{"arch": "vit", "image_size": 48, "horizontal_flip": true, "num_classes": 9, "fused_qkv": false, "patch_size": [8, 8], "momentum": 0.9, "gradient_centralization": true, "steps": 10300, "batch_size": 64}
Rows from block 4 of a small image classifier, named by matrix and row number. Rows with one number belong to one neuron. Each number is 128 + 32 x the weight over its row's rms, rounded and kept within 0 to 255. All counts start at 0. After the name is the row's rms in percent of the matrix's.
After each neuron's rows are labels from the 100 images, of 14976, where the neuron reaches its highest value: "patch colour" is the nearest of a few named colours to the mean colour under the peak; "top examples" is what is common among them. Only what is clearly more common there than usual is listed. The data: stained colorectal tissue patches (NCT-CRC-HE-100K). In brackets: how many of the 100.
# fc1: MLP up (model.blocks.4.mlp.fc1.weight, 1024x512), inputs 128-255
# fc2: MLP down (model.blocks.4.mlp.fc2.weight, 512x1024, transposed), outputs 128-255

fc1.568 065 [184 141 101 172 128 127 117 121 126 131 124  62 127 165 106 131 129 135 120 181 130 117 136 163  90 101 124 105 111 174 119 124 105 115 167  90 147 126 122 102 144 192 119 143 176 199 159 100  87 100 133 151 137 185 140 144  64 112 198 122 113 116 129 156 108 172 132 116  81  92 133 147 104  91 148  97 139 123 163 116 193 123 115 161 115 103 151 130 129 152 130 157 147 127 110  68 160 136 102 108 139 134 131 122  93 132  79 117  70 203 142  57 141 131  97 153 106  85 108 172 131 104 168 147 141 147  71 177]
fc2.568 066 [111 138  90 115 162 110 133  57 126 128 127 169 175 226 155 126 138 143 185  56 152 118 177 171 121  85 136 102 131  93 119  88 183 142 116 172 145 141 170 160  77  35 138  86  80 121 158 174 158 131 135  89 112 101 169 160 177 138 124 153 126 145 107  75 128 159 118 130 150  69 137  97  83 145 139 170 151 108 180 166 155 130  97  60 151 130 127 122 161 132  82 123 152 148  94 139  86 191 180 136 137  91 149 157 152 100  99 125 159 111 147 125 105 163 175  97 112  97 119  88 112 114 101  83 143 154  43  79]
patch colour: brown (85)
top examples: tissue: tumour epithelium (47); tissue: mucus (26)

fc1.414 124 [163 154 101 166 124  85 109 160  73  74 129  97 100 108 108 143 111 154 130 218 124 127 126  96 123 156 171  84 123 114  82 169 119  87 111 137 104 183 101  63 132 171 113 121  88 195 108 109  99 107 129 135 151 172 130 139 119  73 152  98 123 140 127 140 132  83 115 128 104 140 167 158 106 105 120 133  92 126 110 126 136 151 146 151 141 163 112 123 135 135 186 150 174 134 130 124 160 124 129 187  84 115 184 147 122 121  62  80  96 117 104 149 133 145 102  81  78 144 107 119 118 129 117 116 146 183  95  97]
fc2.414 128 [172 129 108  86 136 141 154 121 132 122 187  95 124 191 121 162  99 107 115 115 107 160  76 143 106 139 118 148 127 130 155 113 151 124 161  58  80 117 176 111 162 129 107  99 169  51 129 151  91 121 117 160 158  62 121 144  86 144 129  82  84 105 161 143 159 117 154 125 134 129 129 113 147 144 138  93 118 168 150 128 123 191 167 102 174  89 125 108  42 173 105  72 104 143 163  79  89 135 110  95  83 183 125 143  54 124 133 163 128 157 174  80 113 127 119 135 158 115 161 121 143 164  92 172 131 148 185 119]
patch colour: grey (56); purple (28)
top examples: tissue: debris (66)

fc1.64 096 [102 159 125 154 161 144 114 126  79  79 123  62  98 117 133 106 142  89 119 122  78 117 159 129 158 121 114 137 120 113 121 135 104  99 168 150 101  68  87 138 116  60 123 136 107  60 144 126 119  77 142  71 104 129 127 190 106 133 174 147 105 164 206 117 130 178 146 107 189 156 109 146 106 128 102 107  73  98 170 119 133 156 152 121 123 132 109 192 142 154 171 125 148 127 115 104  93 116 155 143 147  64  86  98 147 162 156  91 119  82 116 168 106 110 159  61 181  76 178 173  95 182 106 170 144 153 134 102]
fc2.64 101 [213  75 156  98  80  98 144 126 151 109 151 159 169 162 154 142 110 111  69 168 132 109 122 121  84 135  97 130 144 133 145 132 112 116 107  78 132 183 144 178  79 135 100 112 160 143 131 128 206 196 104 139 158 141 148 110 115 188 196 122 145 131 116 129 147 137 106 136 124 143 171 122 127  26 124 162 153 144 113 136 123 134 122 123 135  87 151 133 179 103  63 135 217 121 100 179 128 129 133 124 143 130 150 146  70  76  80 155 150 109 177 101 151 149  90 148 100  97  92 116 136 101 180 136 178 168  86 175]
patch colour: grey (52)
top examples: tissue: debris (94)

fc1.325 095 [ 97 158 193 157  92 140  92 131 224 141  88 118 116 160 154  69  79  99 134 207 177 183 127 100 120  87 136 162 118  98  94  83 156 200 148 142  79 163 128  86 118 178 125 101 122 103  78 151 134 192 159 138 123 149 127 121 110 133 160 120 116 155 115  92 153 157 103 123 126  81 184  39 147 160 112 119  80 129 107 157 115 104 144  53 111 123 140  94 118  89 147 132 101 192 133 137 125 144  70 150 153 104 119 119 138 156 131 176 130 141 126 149  90 148 162 105 105 117 125  92 114 182 112 126 197 102 140 164]
fc2.325 091 [112  96  97 122 163 120 145 150 142 162 113 175 154  45 100 156 139 160 168  94  83 129 179 140 113 146 146 162 123 129 134  98 130  67 113 102 151  90  91 176 155 111 136  97 148 136 100 135 100  91  76 151 123 108 140  90 190 144  89 120 149 184 112 143 171 128 183 164 130 117  48 153 151 118  98 139 132 132 139 108 175 190 144 142 100 142 144 150 115 134 135 154 175  84 120 121 163 141 155  91 128 143 139 111  99 175 112  68 122 157 131 134  80 155 144 119 201 156  91 144  74 133 140 101 116 102  93  89]
patch colour: red (43)
top examples: tissue: smooth muscle (68)

fc1.65 082 [127  95 116  51 100 122 198 165 133 141 102 123 148 137 154 171 138 195 102 144 153 124 171  92 150 191  86  70  96 134 145 129 152  96 134 156 174 123 114 179 144 155 140 120 124 169 125  21 123 155  57 116 137  92 134 119 109 102 157  52 113 108 127 129  88  66 138 148 199 150 126 129  48  99 134  78 146 142 106 179 158 147 159 118  96  79 150 137 112 134 162 108 129 167 196 108 131  39 178 201 173 163 111 128 143 115 129  62 139 181 194 103 100 143 195 101 127 171  98  74 110 153 109 115 106 123 138 150]
fc2.65 083 [153 116 107 116 163 126 177 146 121 164 162 177 150 135 130 188 138 160 103  87 140 188 108 162  91 114 119 193 158 138 118 141  88 118 146  99 179 140 114  97 120 133  88 148 178  65 111  91 142 165 157 126  95 127 128 129 172 165  77 115 164 139 143 112 107 117 114  62 185 108 151 198 133 151 151 132 107 117 121  78 152 141 106 113 140 152 106 156  99 106 147 111 148 109 100 120 131  85  81 159  78 132 121 122 145 210  93 107 142  76  65 137 162 147 125 124 104 146 116 141 131 139  67 106 154 141 152 107]
patch colour: red (47)
top examples: tissue: smooth muscle (80)

fc1.714 098 [117  93 132 148 178 255 114 120 102 109 150 128 134 132 101 128  96 122 146 105  74 156 104 105 156  57 118 100 130 103 168 149 124 162 133  97 141 134 146 111 146 146 109  66 183 162 115  74 173  97 123  95 119 145 139 141 167 127 107  65 153  80 157 123 165 150 145 135 130 123 155  97 115 172 178 155  88  98  71 131 180 128 110  85  94 103 104  82  98 113  98 120  72  88 122 178 136 103 152  89 128 215 132  50  89 137 127  98  88 142 102 100 110  72  96 142 151 178  80 134 100 104 136 155 149  96 169 130]
fc2.714 099 [130 149 125  78  99  85 147 154 183 109 122 134 149 129 159 151  80 181 102 159 130 119 138 133 173 169  96 137 153 129 141 142 184 110 110 147 190  66 144 108 120 127 134  69 103 132  84  74  87 148 159  48 145 140 152 142 122  80  96 175  80 141 127 187 112 157 107 142  97  93 126 136 134 168 110 109 188 170  68  96 109 108 149 174 141 149 165 155 111  84 173 135 142 155 140  63  69 208 122 140 165 126 106 147  82 193 106 155 145 153 115 141 109 131 137 107  68 132 103 121 103 140 158 105 201 100  89  79]
patch colour: red (45)
top examples: tissue: smooth muscle (67)

fc1.288 102 [ 83 162 153 150 182 135 117  96 119 118 114 136 117 161 157 182 124 120 159 141 119 170 153 116 115 122 177 209  95 146 141 131 127  81 137 128 107 129 130 141 117 108 134 156 125 117  92  68  89 106  85 131 160  65  57  97 131 156 134 191 128 130 159  90 107 174 132 121  68  95 166 148 142 134 160 164 148 144 176 150 209 107  99 113 133 116 119 129  87 145 104 102 153 145 140 146 154 138 112 125  98 112 128  95 134 177  61  78 105  93  79  98 100 121 188 155 152  80  96  90 153  76 147 157 136 119 128 155]
fc2.288 100 [151  97  79 112 136 102 109 158 159 152 114 136  92 155 114  78 153 119  93 157  91 108  82 146 189 127 104 154  93  92 115 149  73 125 173  88  77 129 112 163 105  99 171 133  97 142 134 119 125 164 114 102 115 187 153  95  91 126 135 127 138 131 135 143 148  86 113 124 105 195 127  79 166  49 130 128  79  98 121  80 112 142 153  88 101 153 145 157 113 104  79 141 138  94  69 128 166 166 164 136 163 131 120 207 156  39 162 144 108 115 159 111 123 100  81  79  90 140 147 136 112 167  93 123  94 141  72 129]
patch colour: white (85)
top examples: tissue: adipose tissue (39)

fc1.765 093 [153 116 130 107 130  92 187  92 122 167 122 138 151 156 125 183 174 170 113 135 151 180 130 127 104 130 102 171  95 149 144 120  42 179 158  83 143 196 108  78 120 163 115 137  50 147 141 146 102 142 145 107 111 165 138 139 126 142 116 105 160 143  77 127 199 128 130 150  89 160 152 112 197  81  72 124 162 136 140 160 172 142 129 176 101  97  66 140  71 139 168 136 146 111 179  91 129  89 106 172 120 170 105 138 145 108 138 158 122 125  88 164 158 147 163 129 120 123 121  95  75 105 141 142 119 106  71  94]
fc2.765 089 [122  69 113 107 111 103 114 119 101 146 174 140 133 171  65 105 123  73 111 109 124 118 120  88 146 158 119 146 147  78 126 187 162 133  93 212 115 131 144 176 100 149 130 109 161 159 164  96 139 144 124 126 108 120 114 185 114  57 156 149 134 137 145 124  73 124 177 118 170 115 113 112  45 163 171 115 121 118 141 150 166 136 115 164 118  98  89  83 128 131 131 144 146 131 137 101 127 200 139 183 155 126  97 115 157 123 116 108 203 128 104 144 150 143 142  91 103 139 124 104 153 130 113  81 151 126 103  93]
patch colour: purple (29)
top examples: tissue: mucus (25)

fc1.346 104 [ 81 173  70 104 132 132 160  98 154  94 130 137 117 142 104  85 172 106  90 119  82 101 117 104 142 133 142 125 181 150 145 186 170 109 104  94 136 165 132 156 151 180 117 118 148  84 165 124 104 103 108 142  67 143 172 100 121 132 124 110 134 158 113 162 109 132 125 109  97 105 151 130 145 125 153 137 144 126 103 165 116 159 111 175 100 108  98  95 118  87 147  93  76 141 186 163 152 159 166 134 114 103 178  72 132  84  90 216 138 142 139 126  98 129  86 111 169 184 122  69 102  91 151 153 179 123  87  69]
fc2.346 103 [113  48 107 143 160 134 116 193 119 148 137 121 122  88 158 177 154 148 164 113 139  81 159 176 104 137 123 197 128 170  92 137 101 116 180 173 152 110 119 129 149  79 146 121  69  98 116 140 150 177 123 134 179 109 108 148 137 129 104 121 120 123 112 128 126 137 131 107 124 107 117 145  98  97 150  98 160 163 126 109 121  73 129 155 157 129 134 129  83 102 122  72 123 161 144 147 125 146 122  58 118 149 155 159 100 133 141  75 125  60 151 150 141 145 139 108 175 128 119 100 105 127  90 124 136 146 109 142]
patch colour: red (55); brown (31)
top examples: tissue: smooth muscle (99)

fc1.529 080 [121 110 141 143  67 212  82 151  91 182 122 150 101 152 131 132 125 138  77 145 170 121 191 162  89  89 104 106 118  83  91  97 130 111 199 118 102 125 164 138  81 178 109 120 112 149 137 116 143 159 166  88 177 163 122 182 122 168 146 147 109 157 123 152 133 160 180 100 117  99 137  83 121 142 139  64 209  93 137 160 163 128 156 111 157 141 138 162  75 112 154 115 174 186 151 108  73 158 128 103 133 117 187 126 145  99 155 116 121 146  88 137 162 180 141 112 104  97  97 117 165 110 139 131  84 105 131  90]
fc2.529 079 [131 167 116 152 107  85 175 129 182 128 172  82 167 125 185 115  63  55 160 134  84 135 139 141 136 188  99 120 152 166 134 125 131 130  77 163  56 145 138 157 171 140 143 144 124 127 151 164  72 129 117 171 114 100 152 138 118 130 167 123 120 178 154  76 151 109  74 126 117  58 134 158 140 113 111 186 145  90 113  74  75 130 121 193 147 136 144 123 146 155 159 133  88  95 123 130  69 154 145 173 147 129 120  91  92  95 103 124  87 101 185 185 118 168 179 134 120  75 123 128 162 157  58 137 144 138 133 163]
patch colour: grey (69)
top examples: tissue: lymphocytes (76)

fc1.228 106 [130  89 133 158 131 177 169 115 130 144  83 102 166 154 134 134 104  77 154 144 128 130 156  86 111 163 146  88 102 100  86 158 147  93  83 144 158 111  86 103 144  82 126 132 140 171 109 116 120 114  83 160 133 158 114 150 174 153 135 202 111 122 200 164 146  98 154  98 174  39 104 114 152 155 157 171 144 131 200 118  97 113 137  41  59 119  91 178  86 111 115 133 122  92 147 147 139 129  73  52 116 153 157  90 135 116 106 132 125 154  90  71 152 157 164 112  96 116  78 129 135 107 156 170 151 122 134 172]
fc2.228 109 [192 217 114 176 124 136 142 167  77 130 186 150  78 104 120 139 138 123 192 173 123 115 107 142  89 157 113 117 113 133  96 143 128 159 200 130 142 105  98 148 118 148  68 116 153 106  98 126 130 136 124 173 133  74 122  78 133 114 144 128  86 159  98 143 102 148  75 123 112 134 124 176 147 192  75  97  92 104 120 133 125 137 117 177 153  87  87 113  87 180 149 152 157 198 103 113 147  95 152 125 126 154 131 147 127 124  84 180 192 113 177 149  70 123 117  93 121 103 116 154  89 122 117 110  81  98 101 106]
patch colour: red (41)
top examples: tissue: smooth muscle (68)

fc1.225 086 [151  98 140 119 125 112 119 122 112  95 164 173 112 135 152 111 122 142 135  98 169 100 165 109 113 134  86 118 178 125 110 112 144 104 184 161 107 205  79 161  92 104 137 168 142 157 133  92 138 138 104 187 146 214 130 188 139  69  98 174  37 109 183 137 135  69 124  75 164 124 134 129  64 137  89 142 114 118  96 138 167 122  68 102 104 144 110  90 104  95 123  31 146 145 116 160 127 141 146 135 121 126  95 167 137 125 147  76 160 138 100 166  64  90 138  48 113 102 187  91  91 135 180 120 127 118  93 165]
fc2.225 086 [103 117 102 144 100  69 113 112 110 143 121 115  84 116 100 149 164 119  69 175 121 141 125 127  84 181 133  89 115  91 130 166  69 118 139 165  98  77  95 169 159 114 122 133 110  39 129 145 192 112 135 166 121 173 119 105 127 106 108 112  87 136 141 171 131 163 116 202 154  77 184 150 122 116  79  96 127 188 162 104 139 131 106 132 134 180 132 134 127 128 120 163 111 115  68 117 125 108 126 120  91  91 117  77 134 107 205 104 174 136  96 113 168 146 107 151  83 119 159 123 142 166 142 186 104 117 173 122]
patch colour: brown (70)
top examples: tissue: tumour epithelium (49); tissue: lymphocytes (32)

fc1.253 099 [146 117 164 112 126 139  77 123 116  61 161  87 124 117  95  91 132 128 115 195 140 164  70  93 104 133 137 156 147 110 125  69  84 145 162 119  98 152 115 137 156 111 128  97 138 106 106 123 153 106  61 122 189 153 116  83 151  82 152 140 138 138 131 128 132  99 114 143 117 153 155 154 129 132  97 174 133 105 186 105 175 126 100 114 124 146 106 132  72 169  54 138 108 142  88 157 173 116  75 112 105 145 103 105 150 121 177 133 125 100 122 151 133 121 141 133 111  95 102  84 154  96 156  87 163 114 156 154]
fc2.253 104 [ 60 155 122 100  98 135  77 129 132 132 103 162  93 121 195  99 160 189  87  76 132 136 116 121 195  51 139 186 111 149 157 157  53 117  97 127 151 129 147 107 139 104 122 160 148 169 177 129 143  73 115  96  82 119 155 128 106  92 111  78  40 116 193 114  95 103 138  53  85 112 129 111 111 145 125 127 128 132 168  79  98 152 108  56  78 122 152 160 158 159  92 133 149 129 189  79 108  83 109 215  84 147  99 120  66 106  91  85 138 117 121 155 121  91 110  94 167 138 141 151 140  92 129  78  98 205  82  91]
patch colour: purple (33)
top examples: tissue: mucus (71)

fc1.449 110 [133 129 167  94 150 186 115 118 105 164 136 124 119 131 138 121 140 100 158 117 104 100  94 141  95 113 129 154 121 151  77 176 116 120 187 124 121 148 106 137 158  74 113 157 157 156 154 119  87 121 145  84 126 130  97  53  66 109 182 163 133  80 126 177 102 120 128 167 203  92 203 129  69 134 110 137  73 117 188 180 123  92 107 131  62 128  68  72 118 190 146 143  79 156 109 116 126 197 132 140 106 169 118 183 100  53 129 128 164 118  65 148 124 137 144 131  74 175 137 126 101 191 122 102 112 132 155 146]
fc2.449 111 [143 152 120 154 130 141  86 122  80 115 105 107 161  83  72 102 138  84  95 111 134 150 100 114 168 109 145 104 113 120 103  90 152 133 102 136 159  58 138 113 154 137  74  95 100 156 129 145 122 108 146 161  72 121 110 120 160 118  98  97 146 116 175 134  75 157 152 149 167 174 140  97 211  80 133 116 141 129 122 114 118 104 104 110 102 175 114 165 125 156 122 112 115 210 132 153 131 137 121 111 101 117 170 172 123  71 135 141 122  99 107 143 139 155 217 128 107 116 141 104 145 178  89 125 121  69 146 181]
patch colour: brown (39)
top examples: tissue: lymphocytes (88)

fc1.92 079 [156 111  80 120 159 106 144 162 184  87 184 146 142 116 152 181 149 118 140 131 159  90 108  86 138  93 107 128 160  83 117 155  93 111 167 189 105 139 117 163 172 108  84 128 124 175  55  92 142 126  97 110 100 158  97 172 143 111 142 106 159 147  99 103 189 127 162 163 178 136 164 131 175  87 114  75 124  68 191 163 135  71  84 103 124 158 117 119 136 202 171  49  98 158  86 107 157  87  84 120 147 142 163 175 151 140 147 138 114  76  96 143 121 188 154 115 110 164 107 117  93 103 108 107 114  70 111 162]
fc2.92 077 [123 152 121 144  98 185 121 121  96 126  90 151 130 135 144  85 113 121  71 140 143 105 140 130  68 152 110 154 138 106 127 131 158 193  85 153 173 164  95 115 152 123  72 153 161 119 170  95 136 116 105 157 181  72 142 129 155 136  94 147 128  98 157 138 193 100 116 118 163 151 101 117 107 147 166 128 150 146 153 125 187 174 121 168 105 108  96 120 151 163 156 213  98 149 142 141 104 168 135 136 118 103  79 153 149 138  54 110 136 151 135  80 162  77 111  98 130 143 115 135 123 150 152 132 105 157 173 112]
patch colour: purple (35)
top examples: tissue: tumour epithelium (58); tissue: mucus (29)

fc1.574 100 [ 94 113 125 104 160 123 163 106  92 161  93 128 144 109 126 167 123 185 149 103 121 102 158  77 109 178  93 155 100  47  72 129 112 135 161 115 118 136 150 114 182 138 145 181 112 135 116 119 146 175 103 121 102 169 142 137 169 167 152 100  99 135 140 112 101  91 141  62  86 110 102 148 105 105 119 143  71 119  92 115 121 135 134  99  52 154 109  95 111 135 156 166 132  82 128  90 142 162  99 194 115 144 168  55 122 178 117 160 147  92 168 123 131 122 113 135 195 131 110 120  89 167 156 196  42  95 135 128]
fc2.574 099 [107 158  74 120 132  97 159 176  99  75 145 148 173 138 144 112 124 119  81 154  99 146 154 150  95  80 131 133 200 149 123  51 153  92 105 136 122 151 104 121 163 149 116 107 154 106 113 124 139 120 116 133 152  79 120 116  68 130 169 163 126 131  93 134 132 215  96  79 132  46 107 111 122 115  73 133 156 129 140 103 128  89 147 125 197  16 109  94 141  53 163 122 139 183  99 162 151 165 112 129 128 112 109 148 105 185 129 150 124 129 157 113 144 129 130  93 184 132 133 172 101 111 129 163 140 124 135 118]
patch colour: red (53); brown (38)
top examples: tissue: smooth muscle (96)

fc1.165 086 [ 87  84 142 190 178 217 139 166 140 155  66  46 125 122 136 140 154 148  59 122 152 120 142 123 137  93 129 109 162 181 146 110 164 164 108 166 108 123  93 133 102 116 102 173 146 182 172  96  86 146 118 143 105 129 128 148 126 134 212 110  67  89 136 146 139  98 171 121 111 126 154 154 107 115 152 137 115 148 136 138 161 143  70 125 143 121 123 119 114  76 158 135  91 135 140 123  89 118  92 134  82 175 133 106 117 107 125 116 111 151 113 176 164 117 143 121 147 153 174 199 183 115 175  80 144 153 103 111]
fc2.165 090 [155 133  76 128 146  90 128 105  84 146  86 160 132 146 192 134  90 133 108 162  80 112 115  61 121 102 177 154 117 172 111 169 113 160 122 194 183 130 152 113 149 103 152 104 135 124 118 146 159 118 131 104 135 138 111 145 179 119  96 155 148 125 109 140 169 124 115 142 133 175 166 142 165 159 100 200 190 150 139 174  38 103 114 109 132 164 173 113  76 157 161 155 154 102 100 127 216 161 166 129 134 135 106 120 167 103 102 138 153 105 119 108 193 113 148 135 119 181 140  90 118 136  46  73 138  62  95 109]
patch colour: brown (59)
top examples: tissue: smooth muscle (81)

fc1.58 092 [ 85 132 153  50  92 121 121 143 146 186  90  85 196  86 173  92 125 166  84 137 159  57 120 151 150 102 122 104 100  89  62 123 132 161 145 149 136 101 149 131 123 128 149 187  87 134 130  99 115 124 125 147 120 134 130 134 109 165 135 155 154 114 142  74 145 126 172 119 166 145 191 153  75 156 135 149  94  99  96 135 105  92 118  90 135 130 192 142 104 135 151  63 122 129 126 150 121 170 109 121 115 139 116 105 159 137 143  66 133 123 140  46 144 115 171 164 154  65 120 176 129 179 141 140 123 133 128 204]
fc2.58 089 [140 121 118 151 126  76 109 121  55 134 194 135  71 183 129 142 163 121 142 141  87 153 122  91 159  98 214 107  82 160 150 114  98 124 173 120 131 133 129 145 146 147 162  90 141 138 136 135 182 142 167 121 190 143 161 137 107  82 137 195 131  41 156  47 145  76 144 131  66 141 120 135  76  98 125 124 107  92 137 103 120 143 169  82 164  55  68 146 147 123 111 150 143 164 138  95 145  90 129 185 134 147 104 141 109 148 116 100  97 158 164 142 117 144 152 140  99  78  92 134 100  79  90  98 127 102 125  92]
patch colour: white (56)
top examples: tissue: smooth muscle (39)

fc1.622 123 [159 130 101  67 115  95 115 172 207  73 138 112 166 101  94 109  90 171  95 104  99 153 142 124 130 141 158  87  91 156 153 136 161 154 112 129 195 135 117 150  73 130 126 108 125 136 139 114  88 117 163 151 143 158 139  64 183 124 137 184 130 145 103 171 119  79  84 100  59 119 140 128 127  94 193 111 194 139 119 171 118 187 165 177 125 177 191  85 112 121 115 166  93  81 106 149 167 130  97 154 136 147 177  67 163 149 124  79 122 117 141 103 177 139 120 164  71 129 120 126 148 113 143 104  94 124  85 163]
fc2.622 118 [162 138 212 104 131 128 146 116 120 175 131  79 165 128 146 126 128  56  86 168  83 110 175  81 108  33  88 174 118 113  70 123 154 150 119 139 203 131 151 136 162 119 126 115 133 113 121 143 177 118 163  87  78 179 195 134  98 126 135 142 149 102 198 148 128 132 159 153 109 120 126 129 106 120 117 209 162  99 111 154 193  55 120 119 118 131 120 138  87 114 138 128 116 187 136 191 153 128 162 124 164 151 134  93 134 104 124 110 177 150 133 120 153 116 126 120 112 117  67 121 125 119 120 167 225  95 144 117]
patch colour: white (60)
top examples: tissue: mucus (90)

fc1.590 109 [118 162  97 150  94 100  93 114 179  72 163 189 121 110 116 146 150 182 179 151 164  69 145 119 120 127  98 118  50 162 151 130  94 143 115 188 114 147  98 100 126  74 165 215 140 136 162 171 114 144 133 161 187 123 144 153 154 102  91 159  95 155 130  84 127 155 177 136 168 135 230 140 138 111 112  87 116 136 136 163 134  66 151 104 107 122 131 122 120 156 104 123 149 190  94 104 133 147  82 128 125 152 200 126 184 123 132 149 143 161 132 113 153 141 154 173 164 128 141 162  80  75 130 217 124 112 145 115]
fc2.590 111 [137 135  99  51 148 201 141 139 140 136 153 114 119 180 152 126 173 120  65 186 167 132 142  39 196 104 149 123 240  92  93 167 131 118 189 117 133 145 154 153 126 152  92  34 162 117 111 106 142  88 166 105 117 146  95 166  65 129 126 140 148 113 167 142 115 111  81 123 106 147  90  94 147 118 156 114 156 166 169 139 107 133 104 161 103 130  79 116 113  89 171 105  96 164 107 153 137 160 153 121 124  68 145  58  95 100 206 105 145 119 127 157 162  78 123 164 125 133 176  80 174 114 155  63 113  67 109  76]
patch colour: pink (88)
top examples: tissue: mucus (85)

fc1.528 108 [ 72 109 115 120 166 132  78  80 158  88 202  76 105  98  82 156 110  77 151 184 123 115  56 147 178 150 214 111 108 160 154  72 147 153  89 120 217 127  62 151 116 133 170  91 114 168 104 104 142 144  87 109 127 150 177 113  72 104 130 120 129 136 116 114 126 180 148  96  69 117 162  89 107  75  82 139 131 147  87 125 130 120 151 141 186 133 142 158  97 139 141  74 134 165 129 135 167 105 111 150 155  94 188 155 138  84 193  84 121 150  88 107 155 113 100 117 120 128  91 173 116 165 116 149 110  88  99 117]
fc2.528 108 [143 135 150 134 163 131 125  81 117 157 106 157  91 104  98 121 146 174 128 143 140 148 170 139 132  82  63 177 139  90  74 102 114 180 120 149  92 134 173  73 155  98 120  83 180 118 133 101 115 136  88 132 144  98 155 135 136 132 124 118  51 100  99 171 142 117 149 179 114 178  79 187 121 164 153 117 165 139 142  44 159 113  40 125  46 126 180  98 118 119 115 142 128 168 127 108 137 129 157 126  86 133  82 110 126 136  99 133 137 171 125 137 150 133 212 115 150 122 157  84 103  96  93 117 150 140 205 123]
patch colour: white (78)
top examples: tissue: adipose tissue (81)

fc1.221 106 [179  94  96 101 135 114 125  80  93  95 180 164 124 142 131 137 167 106 172  85 101 126 119 136 126  49 143 133 155 130 156  83 180 121 134 177 124 134  95 152 131 127 108 163 139 137 100 160 179 151 138 159 113 129 158  69  81  90 128 124 209 108 118 127 173 131 142  96  80  99 128  88 102 148 119 171 140 182 171 120  89 157  85 125  80  85 143 119  88 174 128  91 115 107 177 100 174 141  79 166 123 126  96 166 166 184 172  31 175 120 104 100  99 142 122 123 166 200 175 104 111 129 111 155 159 143 139 110]
fc2.221 102 [106 106 109 184 126 136  29 135 109 212 160 117 131 112 143 130 150 165 115 148 111 101 168 139 150 112 137 134 132 124 115 139 108 148 144 126  95 132 174 119 160 166 151  67  99 135 116 175 124 132 143 151 102 128 117 155 145 173 153 155 120 130 160 134 134  78  99 135 107 149 173 132 206 113 173 129 133  95 101 147 133 131 114 162 189 212 128 145 173 129  85 145 146 124 107 135 116 123 166 122 118 114 100 117 111  58  97 153  66 135 139 105 109  94 159  52  54  82 171 162  45 108 163 152 141 113 133 105]
patch colour: grey (87)
top examples: tissue: lymphocytes (95)

fc1.615 128 [ 94 146  83 141 103 166  50 119 158 127 127  89 168 168 141  75 160 122 123  83 125  94 154  76  62 102 139  76  80 134 158 192 118 165 129 100 114 151 112 190 115 102 131 134 112 119 121 117  96 119 127  65 111 143 130 101 154  58 131 180  90 147 154 107 102 170 121 134 125  90 138 119 164 158 148  80 149 116  58 149  97 192 123  91 148 194 118 170 132 188 143 107 110 140  78 141  73 101 196 107  82 142  94 123 174 214 110 158  77 140 162 124 139  89 107  82 153 148  75 176 172 152 133 126 148 191 138 150]
fc2.615 131 [105 125 130 134 171 160  93  81  97 127 120 124 137 163 166 115  90  95  88 100 176  91 143 136 196 167 120 139  56 124 175  66  84 121 135 136  95 123 112 130  82 119 147 155 106 131 121 124 165 144  96 110  82 168 111 163 116  95 174 123 146 120 163  42 125 101  86 113 114 172 135 108  86 139 158 114 132 101 182 108 139  91 122 130 144 110 148  80 200 114 135 127 119 168 169 126 130 214  81 119 131 195  80 117 130 119 127 131 135 114 122 102 126 107 170 158 124 154 126 174 110 124 181 124 145 100 171 140]
patch colour: pink (90)
top examples: tissue: mucus (63)